A small class-conditioned image flow-matching model, trained from scratch.
Model: arch dit, activation quick_gelu.
Rows from block 11 of a small class-conditioned image flow-matching model, named by matrix and row number. Rows with one number within an expert belong to one neuron, the router's apart. Each number is 128 + 32 x the weight over its row's rms, rounded and kept within 0 to 255. All counts start at 0. Numbers have three digits each.
Before each expert's rows are labels from the 100 images, of 14976 (inputs lightly noised), where the router gives the expert most weight on average: "colour at peak" is the nearest of a few named colours to the mean colour under the peak. Only what is clearly more common there than usual is listed. The data: crops of objects in photos (Visual Genome).
# router: router (model.blocks.11.mlp.router.weight, 16x192, trained with AdamW), inputs 0-191
# up: expert up (model.blocks.11.mlp.up, 16x48x192), inputs 0-191
# down: expert down (model.blocks.11.mlp.down, 16x192x48, transposed), outputs 0-191

# expert 9
colour at peak: brown
router.9:120105163164114136155113142126137136130180152130180133114136145098150145139149137116103114194096156146142160167150149174065164092109121127136139090099135161135151127087141129120155144196189069123103129140127124109138142113087135106132116135145160096178137123099129175130127109069113119113080130125099068124130116066049177085091110174131169143133139067165159153138136052090118098137217180112165117106130134124123155184128120146147197163147079094071142082138145146098231118091181137154127103054089092154150115146098166111129046104138102085141102084133164076132127103105076160148
up.0:096130150108159131135152069085164174089088036116130111137152086144103135145199137119120111139124095086156144109076142136111161118142125095157133152181086166187156176125116167140112172128109073139113077122119085093090145138160171162122152145101119183116102132132117159089124180111104149119049120141099245095116149200166119122136092171163172132128169090146140203185132092138118110106173138061144143135097146072101133122098157123123026155087152175110074125120132100116095154086117103131107147128156123144117167102140140123129080087151138146098126153142123158112172133127137073154
down.0:158143132131139156109149148106145128159179070130072156141071157124164112156144181229066115151102154144132151142126122156111170143116158143130110154180158119146101130144160104125048103137141165148144083165073127188093074126066128150121116126101113130145112137125151060118125146119114119099136118129151068181104116000138133096140133115084133156131111101111105160157137107134159099094072158185154066149157145112132104142112131137126127175099132077170022086138159161180136146173123133153141125131110083112103150139123112140120096178120155056141087102098134130133104121101086136114
up.1:134146104158107109107138165150090092153103067144139075130070106144119082160095131126135156153139188134161102132098125098129156082096162169125140119092122136098138124150071123193167148104091155146190157103076133140176192143150092137112129088136109158077101124148092139167139133090144071095193100160087182094131125144152148127167059125101157110144118155000131169109096139121127131131132102142113128123155095134147047087093155078144044113133171130154078086173115124129173180106176135143098149116130156120059127134141135139168101111093097128130146060152107186151133150127082113123
down.1:157106164106171168108130140197117140140112103128055161128081136107171101156124137167109103148107112137155125144127155098079124180119116171174080173145084113138188140131098114052121132143107064132151119097128099141173083126103141137117141170103122122092167102178113131140108109104132107126102109113140046121115146053139169121115187160143129150140149110084140216123175136110150094092069144148090093151177117112163204123105101085137167119136127130134120141138144173164035082138087112138137142041143139122069116128124084154117075063119117104171123047117111174127079136137103098111
up.2:135087191139198138125109135122154148122164059162103112142119074133135135087138131113131122130136096135120154153099104133105141089124142095153122084141111146096158126083166161117121102178030113099139132114080095082134116115145143151134148162117122169123101134123093147107147156100133190113166116140129038117126116081199110146131155188132140108134071125194110105121158145134095166118076102160179200122131133168117134095101136156136186106116168106204255173151141104127112059077110130150116139188145108130192134098117159127131141141124115147113140139127150103142158098159123137126
down.2:091127173111109100163134120106123135100129145206201123162126139148119130115163186085132178101155122119130111073123174100167121083185148130112157093101119088105130148128120116147066143125180126131128155074122124074155112145134114136128113142096120114105131092076112096104113093173135139139032096161145153101115106211094064137100080166169109110131138176095074086183124156149110137159180138113151202136050123156095053126152118134153120117136143174010072167160126104108135157143093140111119119190159111173107113146130128127130109130111132110138130163135091142097112146095178195127
up.3:107190020105140120100145114165107031116094101181163075114083114134162108109034104160164147091153101134103146113146140120149100124130164162133097165169112073060097112134115150126125093161106189140119144162074164104119098179102105103102122118120165128139143106122127168124159138141097112112138134159134107156129189088174147142143113102146090118171123148095175114080137177157079173174060147169149117140176117157138098102163133087082125149064158172105063134110114129160121150148121113122125095139100160098140106100125046139107185144112110169153129108119116156116048115105094146096
down.3:126091190125089117131123093151116243137108111096128144122130137123142117141000139098139126098131099117124122105135116108199089039132122135122122125103153178126159134129133125142122127146151126138124117132122113135141156141131133132132130133143154146123136099138116121123130103145131136129095113103118127137140055182133134134117116133130101137133131182117135083181117146200193123100158147088192087130191121129132107138101125145137107217121171025148123114158099129122134106044150137123163131151095150118114092151112032108175137131147129132143151137133157136105008162114094086133
up.4:141171096088134148154143130125119121146109118127092151133145137114131135169048083171140126077145186093147101123145118166180109128139156135133116082119103087104136165164151054173110108105114148119111119075141118158125124155139108143088135138137058125137143114128160132126099152166138164131083148046132170144147082137172121131098068094127104142115136165160136100179095151096176099108195091107170102163105167102043194080104112129138131166128121165123061082121113119117112198176112099128102086177139099115145098106125158119146143141101167214113148134100067117179207199141182078132
down.4:101102100117125130145123145089139093114137107126094138134131128167142094162076131112162145115045103114137112128118144137163137140112141159149130183148137126118163132123116158107125141134092183118141126121139130122128120113101144139136122130132196160106123101135056162097120114157141119100197131192104046125132210059127123146127161140105128128142105141127121194081123120089143109151015151199154093136066070142053086162099130144105173197159124081223205108133124163224084082102129142128121128112097149140133157144146106112109123101144117195147133135160176153078135126120127184115
up.5:088149134072119113153118129073123130104083134111064139091136125178141103121119155146115148102104171125123066090118144170231153065149134138108159234095081128157166146088151099128125193070144113195120134122154091230142119106111099126143112103132074104140124132130137104102128140189121143104081121057156179136142104107143123142113133154150125129124163137130141086131148128151123132135166142133183090127015153101050181125132106130144055132123128141099134105184126120133177165198138129149091148102101169106115158120112110133147151155153118190129167108113144118173137154099125092145
down.5:136079054132140128131115135085124142129159131125080148142100130128130117125181134096135111115095067148137088136144119150138164208124122129135102024156172146114155145122130132120113138126152086160113121114139142088143098128111128118119140149129132137125135130123119118152110133135135117104237128159142072123130145112132156130159131122101142122137128057131144176129144127111149122133052111154164043117077120114053102134125113127128198116132140146255236117151093147143000100084133125128125134066095134132106198120142080103116117095124110181105125131115102143090124133147093123108
up.6:123142116102114131130093116116106134131068111175195069117114130149078175160205128090141182151114048161114099109099115192154163082101133114090184173121037113127129100077113114128078167101106127122091149143046149048173107135107118164129137143155132131117125171107080158127141137102120108093102104182122103097140157120089158153138136168172124097107090084152092134109143116119082162123172112135114192099138141157111118088116159153147182076109133155065242142172179100164122111117177159120101122113106134129174137094106096094149147091161145173160158138136141127111115129159114121096
down.6:131147074135173133101114100089119099116088100118074169129125081167118117120210149126109131129115131183118097162128127180085123198108110160132099035120144130101121106119146110127133120162166087154147162115126148178164100114136107129124116124120056150104121171163137137121130123123131139107250144108110123136133126127114155113135131103127150145124103000171152173101133139091146146140092146152149106105114127078109176121114124113116192101108118176212241130170094135099069133176149117117159138089082096091117183148090116151141117109109122152135089150135106136128161136162085134139
up.7:127103198138161129090149094119165124147092118129145115109118092137181072145136131124137170177171074161146128113149149148117100185133140178112155116155188135110158110136134144108079098097165141144185148164094116193092072153134133167093118099140158097147156101130125125159178133117118165124138112165156121153142214106156175136063191178205105184119092149121174093114153085153159149166089107131181078123110082144159124102145127154125134119068126148128132133144145058165075100129087126119142087102104134171136119082166128127137129173179064142111123161117157070084090077156104181201
down.7:099149139147174171138132140149095166132114110129086119144111115105108142105085127152090097120148118144126153176131200141104151214149135163117111125088081170106156108103089109085167105149129164179133094111110111196141102134120129103125138130138098136112108117204161145193152137143099105168164116130133112158088194061082182085164090104132138154138107097119192171088108147098142155115127144067061126147162160112086220115131190060140115135179094186165167088115161129110035090124155159156139097117133140167105136132126148172184149146107160142165111072131111148136128145186093158120

# expert 8
colour at peak: grey
router.8:141193103110139140127122120092124020145144173145108109125106162095089140137000133170102151077106180142138111128160170155221103132122139110149109142113069085149130149116140089123120183167075092162146165144153114069130098120143093120141099109123090110127071131150095123141115144115143129110104145101118135153121109153124108137082133139100137109127147122119121068109135130164086155148153174134149126112171177114062169134124131134139109189142137215133148109124101180128164187192159139129097133179111104164140091125109070138124167140148146157118157098111067139200124168087140063138
up.0:109164108134160109039133135171108156122130081148159128156109140107160177102123124144193137147192126218110146178108084199138143185104143088123133140098126168134117138158150193139110121147142116065181117122093103112163124173078128127157110117153134140102136187129122093122149139076105121073141095177102105141111103125167113132174144194163126208104116154078115103093121077099151169069094068111164146173131128131154091167083122122102035104142087121144057194111114116129125130120124177090128133129113092140104090122148120128174173139151081115154124179102153135100114164117135069109
down.0:104097110122110159032117142162161086128140144119074117156082118108109123121119136128188099141179138208114148149136114221142174093070107089148118126162118069115113130106150086135113151142099107056120130136136167131089123117174145139130155140144121119151113197129142184105146133097109109051140156094136146138129173135119104143165101077098138052098124134093101117179124061071093169173136070156153132101119152099140175127168141132127211106103054105147143165088107117162110128092136070101109125121090097094109108126123104117080159121110141125116102208153124130156120079113156207107
up.1:128115151155132110141126089109115144140187128139198120119122110092158114149138133143107122164110147124140185146159129155068172081132112125105169137159193120255087112137130159159125151174154208115046121131160136100113149091115152143125096130136129111164136097110127149137116143131126120131066149086135125151116125103119151120132146127125131115125237057149135157159153076098130097152220139111126122108138130105133102188123129139101151142099089057047216064105131116087193099134158113152125130107107080108142162135113160153146101131114142107115098094155184124116148122147141134177
down.1:117145053102121138118125134115125094138193122110062128126126133088082103130134141130126126176104108135138178152127128164043172178098116140136110158116063123111168109124134119133145117164132208097134135123135134160142115128120123133130146133151101140122129117149113147143122130129125128106255119163105153132132158180115147128141119131122134117119112043170136186101128088062136110110028127139125105135116137123119162129123131133116118139105101197232255131116126125186025158177114127133135122088082104115129196108127164137116108112123119097135129120110076108144181131129117117167
up.2:109132132087166128128126141138082130160116060137133117148128121096130199081130146156133142121111148122147106163102072114109133189107119069187143137091164104127120137128069170104128129155148138073142130140063145100113132167118084164170109135163149068066100081079152097190164125101119113172128131121123126096134127132196156133152167086117110168147083132136170119113143085114124149075131135142059129122121106178136178209138128076065115096094093125142113139112169198132104118070237075150160180166151110095171110081057121107150133137134118119117114101202154143136127152098112134166
down.2:128119087179096101127121132147170133162072170099115125153143164082127204082126136113127090136125111133147138156157070131092124069110125064074131104138097130102134123140076083147115123147102131094115141121169125160156112113139158107172141130144109203189159099206096158210165113109126113164128118124129143107123102154082165140170096164139112093142127115130166114139117088108132140166103146114081139135122161175161101042113119085190130096098111122125147116105168188118183145212006174150171148148126104138167113097196120115088118163118135098143120086078078113149117128158100112161
up.3:162129182111189160112106093165124053144196084146145158108144085099161146125083131083122155142140113141126178174056134135114112164103150089161099141177222141128085104093138202140093139169093168129096148148102118085115108221123187164168132103130172131149109094092120111099120122089124188155191157141114122147114190127155178163126167161176083163152188142082121119112153106180082111167112108159148121132185122124205101175094137145092136134140160114177171171127165143125134101130119137126151100103127097130122127145145117124164162165110103081117113103168180116098120116127116182123
down.3:108139187133113110111116111080094128078132119102129168138141140101052177132072122121135137056181128155124139151124100097060066092158101184111137111065096135145179132122084094112121095162156101114173145117190112151174175128150129110125104138163102147087111101161081047152140079066128104138110160081145181129100068183121185108180143164166109152097095125196194132087122191129134154139126131113127141090133112137149122055127104081145083151153153139111127130131146137090130098169106126114114114144070144152107124164163138129190140168156121135133188088144090116150115193172099089148
up.4:090109084164074102126121140118194152086202153098146124141122160145156097160136122108176062146145108112093132131137087161090115173158120163085111085163121106088082107173137088162154084175148140120175139168159144138147131121132164116038169173113157158146159164150110089081125119124134141104097081138139110144109109139143113072108114135133130118169144134145160198173117128118112151102097101123100095126176133123134077092113098105173096176204167081091121100133099062118121116140058149114123109125132185116098141180169164107070177095067098132174088198131083162115108147140097105063
down.4:104174155089168157139131144130069076093201085128111138117120123169110056191177129181162161169146176126104129098090148164077126135116132186177104196102135106137116087105157197103141104150116145128127120104088115062111112136121090155056095109110076096087111158092146112055119164137131134066137186127118166163126154161106123079121175131126133133156099117137119188132130132094121139132150104135139122136123165113120196188134148134069113149160137178143128092157107077144098143122212103110112086092125173115104146178099173140170128103169154121110125198144144145176112128083132133072
up.5:182111122128118099168161184155063171136094084154151130086142187137110181147153117163104099086170144132131122167138143123149114126166158151138088118109111130026145163129169186104128083070180138166162107121080065134073148068169064191170144128156071130120133172143107104111073112166140153138114194136129111166154110137205103135097080086055156095133094120093119119113116178124143174135105164075105151129118095163083121127130120055108142115124110122114116116086102152146124104153151129160146140140140147092159132093117135158086085111140208157160095137135147113110137084086082111152
down.5:170132132127144159155097176129203091121128148098103138061135078112155182156121118085113167076173103140123116145111126122147117117156117190139095141130149124206124139134191070143135082086087122153162155161166202133186106177075196059181123118155203120126119162103161130121083115163132171117123078111101137173110149134083109121113190160193161171121146117116111122164143188132120163107139168206124158143141164165104150109150136066128119131112121121144115115064116143132126173115100114162159104161118152139147150093159134155186107119134062142095148148123117106158119186152056127156
up.6:144144087113167140094142141089108133151151083135121101197138085089106200054134139121096178107147171137113140175147114114126175150121146055154164138111119111143109156098108183108132122162129127087074119121143170101144105134068106128087099143107139089114124107066158093177155173122122108158152169124128128148127089147084142149140178129118133152126134131149183087116137098126103120095123198114087146135156125161138171177144143111059126116023112161159195181118178189155119141088171084092179196146147128094187115081056110122136165141188172141122118089126119098157122103081109114146
down.6:152160075120111133121111158134145060147079163104109109153143165133087167062172115125128108210142161141135169158130123133115192151119117086106133161146095044131091141149104080161153116086048080097098192144112128023137106125171164126137157135102144165150117124156084159183146122130105107129128118133153152110141130146153171149146112133119163084130134165153172127130132072091093107154099148135140098096023159174137103121082112100150130087115103124143150141134154117129148144135110140110163159073147135152152116087194140111098089139069111165122140118128043053179144139159088075139
up.7:161124109121182123133118141152136121136127082143100158160138161129125155104135098133042189143106126100143121161083176110132121105135158056197137135095147163116160178080036187111111151100152150121078124163131140119125106154089098143119139122101145147100086131152132079125102131113084097163127197132073126119107079130118133206068142131068160178080076109095115116118149108148109127119111105134047136147144171155132176100148159102070149113172082136140122215119080155147114161122123106126077203111192100104176082113146125113132117135183187134111128087136146133177160135072157142132
down.7:165142118141087140117143140138107157140150161118150082170140116113120142093129096124037063173102153087134136147172185111130133148123108055077146117142093055126101162185041063143090137102106151114063133092120122145125156107160152126092107138097107097137165116093123178130104137114095102149124059124192125132152160140142128203060107118165144077088168107109104116153107095157144111105115112117062129120136090140168078170103097124163113125140078105122133206099094147128141115124149150128075198109190099140182099090111128097109129130063075109154124078129104106097155107173146087134

# expert 10
colour at peak: grey
router.10:155108165136137117147145152175112109101116116095079119136116102114175108151131117144134108123146129122101104111119128070106078137155144104152111094106158110132163197159138123127138136139082098131127136129133083152142092103124121144158154082078171194110073115178136160097123129086124131155161109143106105164161166184148087105106124107059106130131138184106100127104120175144196154120027095170104176169145097142103131173067122081064137120147108118224110146143106173175134130109131133080078150182223128086135087133124186177160142135189104122110076126120127173126186164097182082146
up.0:177178135145099127138150167137182133130102116062141117132088129136155125154149149136165096130136140134091077114113105110132112156095056148052148098125171142075117131158114139132107134100129106108129113135072097119125144059169072162151050087223094116143091113155130190099098195124122111156158107083160137143191164157178094126177104144135132116158200157140126116170097162104157177126091107126118139157111080123113116145087154051124110121128183123156122147136126169149129124094141081104187123135147157114113171101065133139102142041155084121146094131164095142107134078189086083092
down.0:196074134102139109127115169151071127133109132199079150136083112124076097175122153122146144150135129104104096135138108149124146118090190147180181154132077117130132124082164126116098111098134120066119141128165141124149115191094182064128185179210147132137157098103130069117096059124147148155118141175102129152082075129098120084168179118089149118135039152154160123086160147103098155116141095124137108096094191118108132120182102081129120090137172131144117137144118161106127142161149152119179139132136163143109184118195142108175132056124166141069146121089176131143113162056095157104
up.1:125102107153114148108105109104170109139120171078129120145161152173123063165150086169092118133108152143078131093146132062106108144123099160094110100074063093132119146147072102105106171156086122160147100163234127146127086162159193115106164112153084188156100117215134126114081146083124151119144158156143146180115162156129125102118089141103134057149180129079113133186092172172124051140128167126101121173146160123164146099135189082113123151059140114179087135157087153177131199107084148108110156115141102121104117119189142156139099111138179162123100114110114116103141101098104139132
down.1:130123119121139090092176098139081174158108110196101114099144093145172077142149099090044127160109107145117135096138148090127131145128151154143147132190168161117156111104105149128104177156144141162155147126035128146142174113083047157084144135145174105097109113081167126161059108099150171121113070133152084172154076107108157110111183114121149193123121118109157105057158140191156032078052158160149100120166074110188106137081090139138109157091130144118128103129146140099145130132150107144143169093117112087081138137090143138106114118119068156115138070129158092132141155164109106133
up.2:146108107156170083165078082128104155105102139139130038159066139105113173153138101150124073129107128188173099138103131122106085149119157120142144152096160113032107149127144172158078121155142124108199148156112201139129092138115128179143131078113133111078079161114112157115117134053150105122120141165029152110109136162147075205099155125123109069142066166110109118101138129143139145124103174140100142108104176149125169123110131133120108155093086130169122182151135138133127147100217099146121124138137133078082088135135151168130100144163078151109073093151147164170150110140193152170
down.2:139136114100088175164180129113147091093071108119126225136084101116146180119142138123132195136109107172178088160141149139111109120108091124113152090168111107177159133129166087096104139143078125108174103089120038132115178129160112115148114170088140164198166159141153137104155118050151130122155115090201121083160130120141091202066091094111132153133130137123113114162104108142145141104130174112132108154128052153130082142111152166119141172117104114100156186157129146128142110139075146181134106115108116151090102181132113182113086157100187152106134060140105124081157143140193096187
up.3:208170117130147153130146145151159152150115126164120134126126154095103113159143118153114178128096135124141166188115239141110109108099154096097123132107120174109131144150102141158095130124109135162118113182181160152134120100121059131065172088173133144116033134145146082085097134129132086150139190120139132143144127146102099168079150122145168109165149124067059104084117098106150129182100165076106117156138113066150125072128187162124146117182154146175097179103049142184141163120178102108143145122159111104132095085152097147146058119140209130103137102066116099096150138128129136162
down.3:185093130106081122162099169062081093124121148091123139149115113091150110162156136102125084099079094114147146178148213143100133135079130136157122131140139100142150129124094107121089121133127135130104126085117075122152138145146160115104114156186134149122233104124092186090094113144138050162119054111114116131124146127162100167126137139122187154162089100081080120181139098111135135098111187178143109109107138062154125186102066153128119124147171079121147169120065125102110079164085184118138114090133131138143112060125076138125065097161047156156130104179144109146096154117123120189
up.4:141130192122106097132111180148114084095123162161094101161121141139136131138119120122168098131176078096101143087122162106140089167155078146080113134173119138080146118085187127185143094076119123151201192113108108143152122116147102099104120158130105166110152103146100195090137126106186118117167096127125119118118106150090126084091105180142056098087184176119096165152154176114227159107110151148087167094132086161123132100066130071189137092115140107152140152127143124146158135132116151114131080162129183119160156111110159173073168146160078079112110182053122071149143132180157111138
down.4:131142076163138148111161168170142185109112120097164129167118115095117147137108132158167142145178187084094162107140145133151091109155181115160092110069114108170110116182206140069149096072161144136175060136139136108098130130108150187116153106134157083162097114108178104108124119084170147128143147149123154093133154143151125104109123072117043154107106175126101146102100160134037150141153154081091167174151166204130124150168137092101099084116137156136116133113150125113091136136112120116140070157114173143189166119132159178176188150066169090129125167174116047102129138089160130149
up.5:123158094113158106158178150157091166083177135120106158087151064177145138160119137128152131103126140120078157159147145063119129110132146138109144124106124111078192116140138105133109157160140129171202100125186172135164109147090189123130179136070133122108146111124139104073166082153129047097116080144164158134124162157066141147128130124155148125176166105105123126130166131111101162191057122125155199123111125042112087086096126166155152138200156147156101095140108126155125165120169119142062077156112125106139131139045187145120098158105100145154112078118128131099185130163109172060
down.5:159101140140093158154067127134145093099202113119152110093143168159089153134087144132134123098137097114106168182122120096121123165122084115124152123126156151155057132084117168128107144162123145176176136150091059110120145100169097100096055116078109187147102127130116140105152153172138080089164155103097142129140095155188142125136113132104148130183109083134176110133101102110191156067193121131151160119108110050118160164122132192133083172186167108147164103141094135108136085141101151162072086156066129150127134162184181131133104168168126173120119055141121138159173115085081060098
up.6:116093112089121055163068135140168095131094214105141134119136169152126087120143178064096103189072084086176127108188133135169094139175117113148105110101158125120131152096176059158124142131123125166177136157210110126142172163098121090170187089110102123122130164105109163093127108117163136121147109057130130161081103155212135170078154127093119093165102110077108112140084162152176121166092131147099110139134136142122138068124116080105079167140159091181094116125140177132135145131105088171123169161131062101129105105148119166133100136158073120130125142074124114117142157108100127060
down.6:136178135160129189145190098077074182151086075139092128108120054126132114109122164201082138155067165097184119118078109167172096151180163118129116129123116166158111098160177210091124124119123156146167111143059133139131103093165137167151114160150188160128099146132159088135129121121146146138118111223137151201187177136070139171113083127148105188148136091095126103111133140169107112108107147117099115143145107157146105170101137106135145171125170154118141117116155157140145128110163177177128135139096067151141105068134092168160092143099171114135099116185106078134134122147094090081
up.7:123125108150114114131154154121125131070134131176108099089141158101166080172109039121079094102082124134118083099136144121123111119112090176194124128172154117108156122143224122170140158187118121104102114088155102108084156065120178199103158121108103150114111117131115109172085093149098200139129156186181149136103106136149104126121154158098136108208095124138113118126113156154161091117114151164095142156127177125129143123083105140128105121096108130156086151190114187183099122124177159127101105132133151138227134064107154174147153183159117111121135133130172203113163073097161184129
down.7:100132094139142151126111139136129128087129105091165138074146110109092062149101042131078185138100116149121096094122144124138132159107157183072118121087086128139121110112219142104185165205134131133074130169112146158167102173144073074089109118105144124138119140125139178191099151153116205111134101078068118130157138137146127130127110089135121139215127094148119110127131115141121083118131128081136141110124070119143133142143170174112159167111115137125162146179121172092155135158090106137103078125088169098198140089113168170075172182096153129116116130137080187164161171175145053148

# expert 13
colour at peak: white
router.13:134131147124144164128129118119119118122105152097142140112104159127149105161096127140146099130091072107159139121110150150156120176154117116131163057119106128084118146150181115228169095127202118105136136135139136137140088119103093118104124130102106091165204132155152067135115113088155126124172150156113152154153115161147107101106092152144153133121102164095155131170116104127139138117174213085139101123145150110138135192187094155052130154036118177113227078101162190108046156178144137117084110080098145161148087145115097159111157169104150178143081124065075127130111160078126084121
up.0:117119168053132116069130101153090088161062103139137139111107131110149084113090113136121131151148118184135146117085120136134142138141152093142090184132127168025149124116123126078124087065185093153075159129123175187098114192123118108123114105128162136070126108180134130173149152108101131060113118129100184153136174107108137160155154113137111144120158151093170113086151142160102116163132106126135127099114079183206131134132128137148098185044116187082113169118119149084138131109163170150142110080079163104128129113113085097161147191129065140168136159131136122098065079120055153098
down.0:117110148082174114177108150067106149105102115122112131105155087175131169187177152145154098104088159071124055103111127116178080121115155178150184096148134168113137124105100097066081156109071067164131171096139138162104120183125124120136109132139142179077136150216106148105145154142134111191135098097114079117164072079145162134090146096107127119177127115096077197125141133141131136133126175173114080122123094096084173142092113116130183102158177090139124082177143102080163104063155160100118147099177113100108139133074076133145105100118097090174148079139150157115114107128107108096
up.1:143112143117072149127119157094126101144134131113134204084143107096158142105160120114116086156132090100126149202143141096119155102103140133128111128135192179106103133127078127106127072138109000129160122118147132123097136112141147090128140146093128135161094096117135134153120110111139095161073128129137144115116168126123124126123121096115140141138113108144129111156107148119172100177203139158132127152048098153144155132092137073139182122155155168157088138095138121128246077184145134135121149103151081121157183137134141130133131126120165144114086102147196066093192138117102207171
down.1:135094071153150135117126123149122098108112102150096141094124078136159079177113103155118124108063116113131120092116157129141099173132155159146114135144166189141132117092137169083149138090054200139134129138112125088170136128094115146123134148142191154127115132128100166114097129122154119133236118173102038134138174094118117118136157132119141159143114129106169202050150151114119090134076141182110071136158089095091152143084123112141175152115128105216206127130131184166187077121138128132120133083112150120109171119153111161160118111112096197136108103166203158111120148144140212094
up.2:081103133146158119109152126186108069131057113191152051113101117129113067171042163106152123135106130132113117079120117107151119123102163161153125141128114109164155115122128135065136116116157117155158132115105116117125128125113097114079115130165160113125118171114151106123133109111087088096096119169114115098144183133126154122112096125123141141189071126133148202040155130124083130116036115199151096122199096125132088089160116127160076189114132171075094122183071126110144146152101129103166159109078167157111095147112091138118104132150066101105149163147107172140045103156061154098
down.2:120177047129088135132136134130125084141141145135151096102131155131075152089134122158136138192139117138128174164122103149119178197113081086109110122127122096117094147133121159183145139102148087120141160170131148063125157111154148138122132103142174110150125148131133116148142127120104120106255140173129216106121146226116114112115136131147133105131141100199145102099124106096109134141118105081152152117044136148083110135122148129099081102130099160165240124140122088157069174137117122134117138099102135150155175128137223150118123133101110178125111145111067045137180097113122129162
up.3:135139154103096136127146135126149100116016103158137073096120151193118136157211102103103156116148093165109080084127127134131101047130145141133148252110089132094185141138140143133139142102118068201101136158073122099105160152115122158137094116130196115130124160135121102117084139117129134145159121201135127108134230088123188109121119185134150129146087099136145160111133177153102124136117117134148136158119117156134112064154167090120109107104167155125117151194130141248138126091141152115144124095102118159155128054169093142127114115140100135141160145164129134122098105110105097130
down.3:139093101184143100127132102122127136139076098150076149106126082156136085115140157109106130130072153153129094126148148118145109095152155183139130094161153158118145117112132112113097081119076096164127120079117094091149105105081122138118133175112079155116152095098074170095110105145136115119159147130166011140124115029112083137157145168114148139136064101081155169136122168176152123134144145187126076089126178092143127109091113090154216128141134070200178145119114174141141112135189159134121145099137135152104148132135055098145117135147155173106123113175183193141076125167058120081
up.4:092137240132160110150121139143112149141202119172130134059155152131158136103141142138120143142165153095135164167099110116091158099129122114127187182112162080120094126121145165130171107155152098099030134128067155108109119131082100102107142119120136132148153092114124054098133102122115100143032130106089038101136137106104119114123116133177122148121129066173179104164130112123135147135120123170100100116119147144133119153139091155094141106037119090086255114094141092153171116121104127140140149113111132124094138102148169117101137118107134106142146123103158059109175120141120145155
down.4:140157144132098142110126124122093118125050126125153135204154254111122126103076122131150106171115104139122152114130117140142119107131091135123111133097129026121111138176133102144006159136217135138138161139128243108155127134124118109142112136119187089126169151120136062106136066122124142096161124128125141128147076113113130150135092117168125117144124128179086136145125135147152130123153121128223150102137118131157131148174094145124167173128163126142154160172124063181156137139087102114136126152114129136112185147108172130053114144095146098165119117085059086133089143076126138126
up.5:062122085112162121118109135090102123112181122178152146125153126074163127104073108174145164166143102133135174193113112158125152161138105152170181125125194129102057118119078178152125091190130179089146116107064152107163096138138111135127105139123123099129123097084129097185140173132074141083159107157091119126146164060094144100168133121150167168108124125128136145105137096159073155145156160117134149123126113136139109147134132137163134109080087119101255125115159112104133114166143150108104124110082151117134167123118108095152171171117121142112077165115170144072092093128092150152
down.5:174124040086141168132116149155100178145189142159115110111131077106073124132124147129148159158105120096116161112125176075097091134140112116156058138092071132129181118090127163108130105129135194150137147076115107125165114128154118168126104151163119107087125097092085214077153133110147113140078076165073150127148118053085117177092088146121076128135133107064101140111127118097126124086209112116075091143173122126184179120105094117152181152152183195074135134116089154112111161109145177155177139121131120163074130175109113127157130073119138106118144086160127140155176097131107083115
up.6:141105233111104093139089111066125151156046172102109112107110134173145151164167145137125118124126101143104098137146072107102157053133133123111174180129135139247171124148093099157117135118163123136048090112139128114163137080102119140137121144104140106132163137119117041162151107134105144123064117135098103117135209170105147154148165105135115114092169109143119173166119177127125145163158105122123207152090110139142125176169155118098140110072124159107249119141136129187138101116126135109138133113123083129143107167132142166123112155155117123142103099137184141117208129124085116117
down.6:086137042143072098160124147128124142098084149067135154140112185151116181136097148152133127182148093116145160145153145195117169207105107112111127118150200134095053129152144129193089152131160070149117167158114134111104138104148163099132100145147144137132126150144124036137131133165140127115166113130123219114133107203133175134139109107095128134139126137212166061175130128132136125130131148072190099127107124151082090133127125119101060138142150091169088099165103123121070158128118134153129150105123139145158152135162175087141064099112093131140090167108074054095096119106101091145
up.7:133150255127116143121131117137111133123086085110105146129095118140104098135109134133146110106135126153138103105117081094143122152156120128132145113101144129041128128152135117176159109120136110131145136135107132138113134167129117114158119132112112128119130116136132000137122145142122143142255123128132194127160105255134106146151110115159090122109100156095110118132120128126139119117111143119110137124134153146147133094127124115118027130148112161167255152119119151145112125144104122127132123137159149147123090109120104150149143118113125139132150159125112148131151155120156104138
down.7:122137184127124122130133117114131138127013103123188094068150077127085154137112114133095147097215106119138148131115119123114138114148136125117145119140084194121113124092145176166160106136093144099121134144098088125136178127181141144123139111133089156127112125130119193130125159137123140171064098143070216151131093079121109124111108120085111110100133148185157002094129133138092121126160158073095137126119117091190102081120155143147052132107109133115072125114111118047172152116161137141144146143143120122147062129129155124167148154160143105112145146172147080140203106162158132213